config.toml
image_size = 48
horizontal_flip = true
targets = ["order", "family"]
num_classes = [18, 218]
depths = [9, 18, 9]
kernel_size = 3
growth_rate = 40
init = "lecun_normal"
muon_scale = "match_rms_adamw"
learning_rate = 0.003
nesterov = true
orthogonalizer = "polar_express"
adamw_lr_other_params = 0.0019
Rows from block 11 of a small image classifier, named by matrix and row number. Each number is 128 + 32 x the weight over its row's rms, rounded and kept within 0 to 255. All counts start at 0. Numbers have three digits each.
After each channel's rows are labels from the 100 images, of 14976, where the channel reaches its highest value: "place" is the part of the image that holds the peak; "strongest on" is what is common among them. Only what is clearly more common there than usual is listed. The data: photos of arthropod specimens (BIOSCAN-5M).
# conv1: bottleneck pointwise conv (model.blocks.12.conv1.weight, 160x288x1x1), inputs 72-143

conv1.78:121133119086120087154133176144119133107130129088101080107129137085115167115161125136096090144167100141108115144094107107155117176135086101115096126170097133191096170124145108119156118094104097096173142091213131149080
place: top centre; centre
strongest on: order Coleoptera

conv1.37:123154104140103061102098103049134156111166141108088164148126096137108180109129121102132100062141159115128171155140106071146140135146139126107116097070097083125106176091125119122143101129179154111110101132204155128169
place: middle left
strongest on: order Diptera

conv1.28:076146113141153114107087151158193122132124147079120171102159149160103107134139115125095105114129102098141106131137099078136126145210103125108078116153122106166108076140098129114139141105210135098132138122089110141136
place: bottom centre; middle right
strongest on: order Diptera

conv1.24:202095074067151156125150138102078099133128153147212130126133184102125128177148155130128143128142114149186162107137123143115103122104163133147177074147086121099133128114099142102175144146127148104103122142095174104157
place: middle left; bottom left
strongest on: order Lepidoptera

conv1.75:172080100193139098095121104142121098091154204127094106166166161116107181164167096172116159115170107153223156113118108129120145093122137115180128159061165089119091103127146111112087124125165128065180085161128193096137
place: bottom right
strongest on: order Coleoptera

conv1.107:115110044076132103163091165115225173144164154061123132103143143140164066104134125113117114195209120127156107132087089109084129194165195128071095101100102131144114122142139109101126126136200170090138087133105102107182
place: bottom centre; centre
strongest on: order Diptera

conv1.135:052103131113078120099065121097155134200142132114124103125117142143100080091132154101119147106178174093173141163068111134119126085088130123094168082089071173141179122106101119131079115140171150092177133149069109206106
place: centre
strongest on: order Coleoptera

conv1.63:089141126144130113163170135138078142126104174099132167110074093140096090036109117106162147141126155166076148133094141147099120121151151154095088162136103150133122097172071157153087182099141107110099095141105079113163
place: top left; middle left
strongest on: order Diptera

conv1.124:143091115130125199109128125127105112146122120173159108104095116116137151133107125129131112134070123091085112081127125154128145132158064136167127122130188139117162128122166127146152125171121121121135128112130116142131
place: middle right
strongest on: order Coleoptera

conv1.66:088127120155134127096128134171141120142112143130139082092091120116139140196110145116160184168120119116159145090081102092149127070103093125139159226127139119180094139176077126082160080108151103099104141149148092136114
place: top centre; centre
strongest on: order Coleoptera

conv1.23:096079120164092095096158133112069143164083134160103137156103143163178076143170130153118116123114141139112075107136114122043158146181140138136111176183168133147141176122115148102120215109086113122119114127116102124118
place: centre
strongest on: order Hymenoptera

conv1.59:110124117133161137154122135129119080151125143081095142090088102129110138116089107107091148117142191134116148080152145191139108118164124157172106168082122147135122177141131114139115083149133159115098155112112131105100
place: middle right
strongest on: order Diptera

conv1.131:094111123158127117106126141139152102135151205086149083084102102154132114164152129117116151115182081130137114095137125128107109104105146100084081100104132104134123147126096128094125114119092173125191192108133133129143
place: bottom left
strongest on: order Coleoptera