config = dict(
    model='image classifier',
    train_examples=195000,
    image_size=48,
    crop_scale_min=1,
    num_classes=[18, 218],
    activation='relu',
    kernel_size=3,
    stem='deep',
    loss='cross_entropy',
    lr=0.003,
    grad_clip=3.0,
    batch_size=64,
    final_lr_fraction=0.05,
)
Rows from block 11 of a small image classifier, named by matrix and row number. Rows with one number belong to one channel. Each number is 128 + 24 x the weight over its row's rms, rounded and kept within 0 to 255. All counts start at 0. Numbers have three digits each.
Before each channel's rows are labels from the 100 images, of 14976, where the channel reaches its highest value: "responds to" is what is common among them; "colour at peak" is the nearest of a few named colours to the mean colour under the peak. Only what is clearly more common there than usual is listed. The data: photos of arthropod specimens (BIOSCAN-5M).
# conv1: bottleneck pointwise conv (model.blocks.12.conv1.weight, 160x288x1x1), inputs 0-71
# conv2: growth 3x3 conv (model.blocks.12.conv2.weight, 40x160x3x3, transposed, each kernel summed), outputs 0-39

responds to: order Hemiptera
colour at peak: grey; brown
conv1.48:126133115135119135100126162146110129125114137157122112124103155118124169148122196118127108130110131130133120110161124112152117129126142220127119096119122166111140142115114210130121115136146140101148117144141170127129
conv2.48:127154121118137109124136110108119116148137119130111126135098126099108150163131124198119182109127102202110123103105127137

responds to: order Coleoptera
colour at peak: brown
conv1.89:117131133143134119134133084139088119109149154098128147106169144144124090149114140106123172136125111129135130175127162096126105116141096114117097111117114125136132139105132133121111123103121129102164123124155116106146
conv2.89:149104109144113122063156131150166135076128134152105105145150142107119138100123151093075092117112144122148109123125131126

responds to: order Coleoptera
colour at peak: brown
conv1.88:174122122123161111149148168138155120136122134140142112120094111142174102138126149071109125099117154136136111122135158135155092104174113117175145110115125141108129148158122084110145126113120106118071122153156130159091
conv2.88:103096125173112156065147116114158102127136150158116137098115141133172154139121141119145131114093122089118106128169134105

responds to: order Coleoptera
colour at peak: grey
conv1.159:120116120122137123115129145113180085168153124140110107093120151164144075141121114096155116128143116114120153084109129135077145149149133166129091141141127132117131118098114139126156092142214092135117150106109121126118
conv2.159:138124110108099101140108178160148122158092123123130148126169128109149125135127094076105118173121096115127138115156106089

responds to: order Hemiptera
colour at peak: brown; grey
conv1.39:126136105124133117144118124167098113135136142109115148142125142125136198132122199179109177081085151129139110118140129090143116137120172146150116156105108143133134136103143114118116122118132102168123145151158102155195
conv2.39:113113109147135130201109116151149117092105134113172168121123124131163140095116131130123128144148157174110146135092116102

responds to: order Coleoptera
colour at peak: grey; brown
conv1.41:129136131131132125101139114103106091131115125143107113127104136132140103095133127103164099148164159140106115105125114128124134162123123125160122146184120126130157145110078126122133130124125116119117148120141123137111
conv2.41:102156147123106137099151128125120125159158133172103145116136160129179159129101123107127199142137125120114121143178131126

responds to: order Coleoptera
colour at peak: grey
conv1.43:120119117116107105140109085148119154127137161128127117129138104136116118142114119104109096112169116126142093113121127138123138108104168107133134136129147108135132121127133143099062133166123157156081131108125126130173
conv2.43:101153101185122145116090125107108137136121135112078102135106164117119141143145134102118187139110136182144125142125121143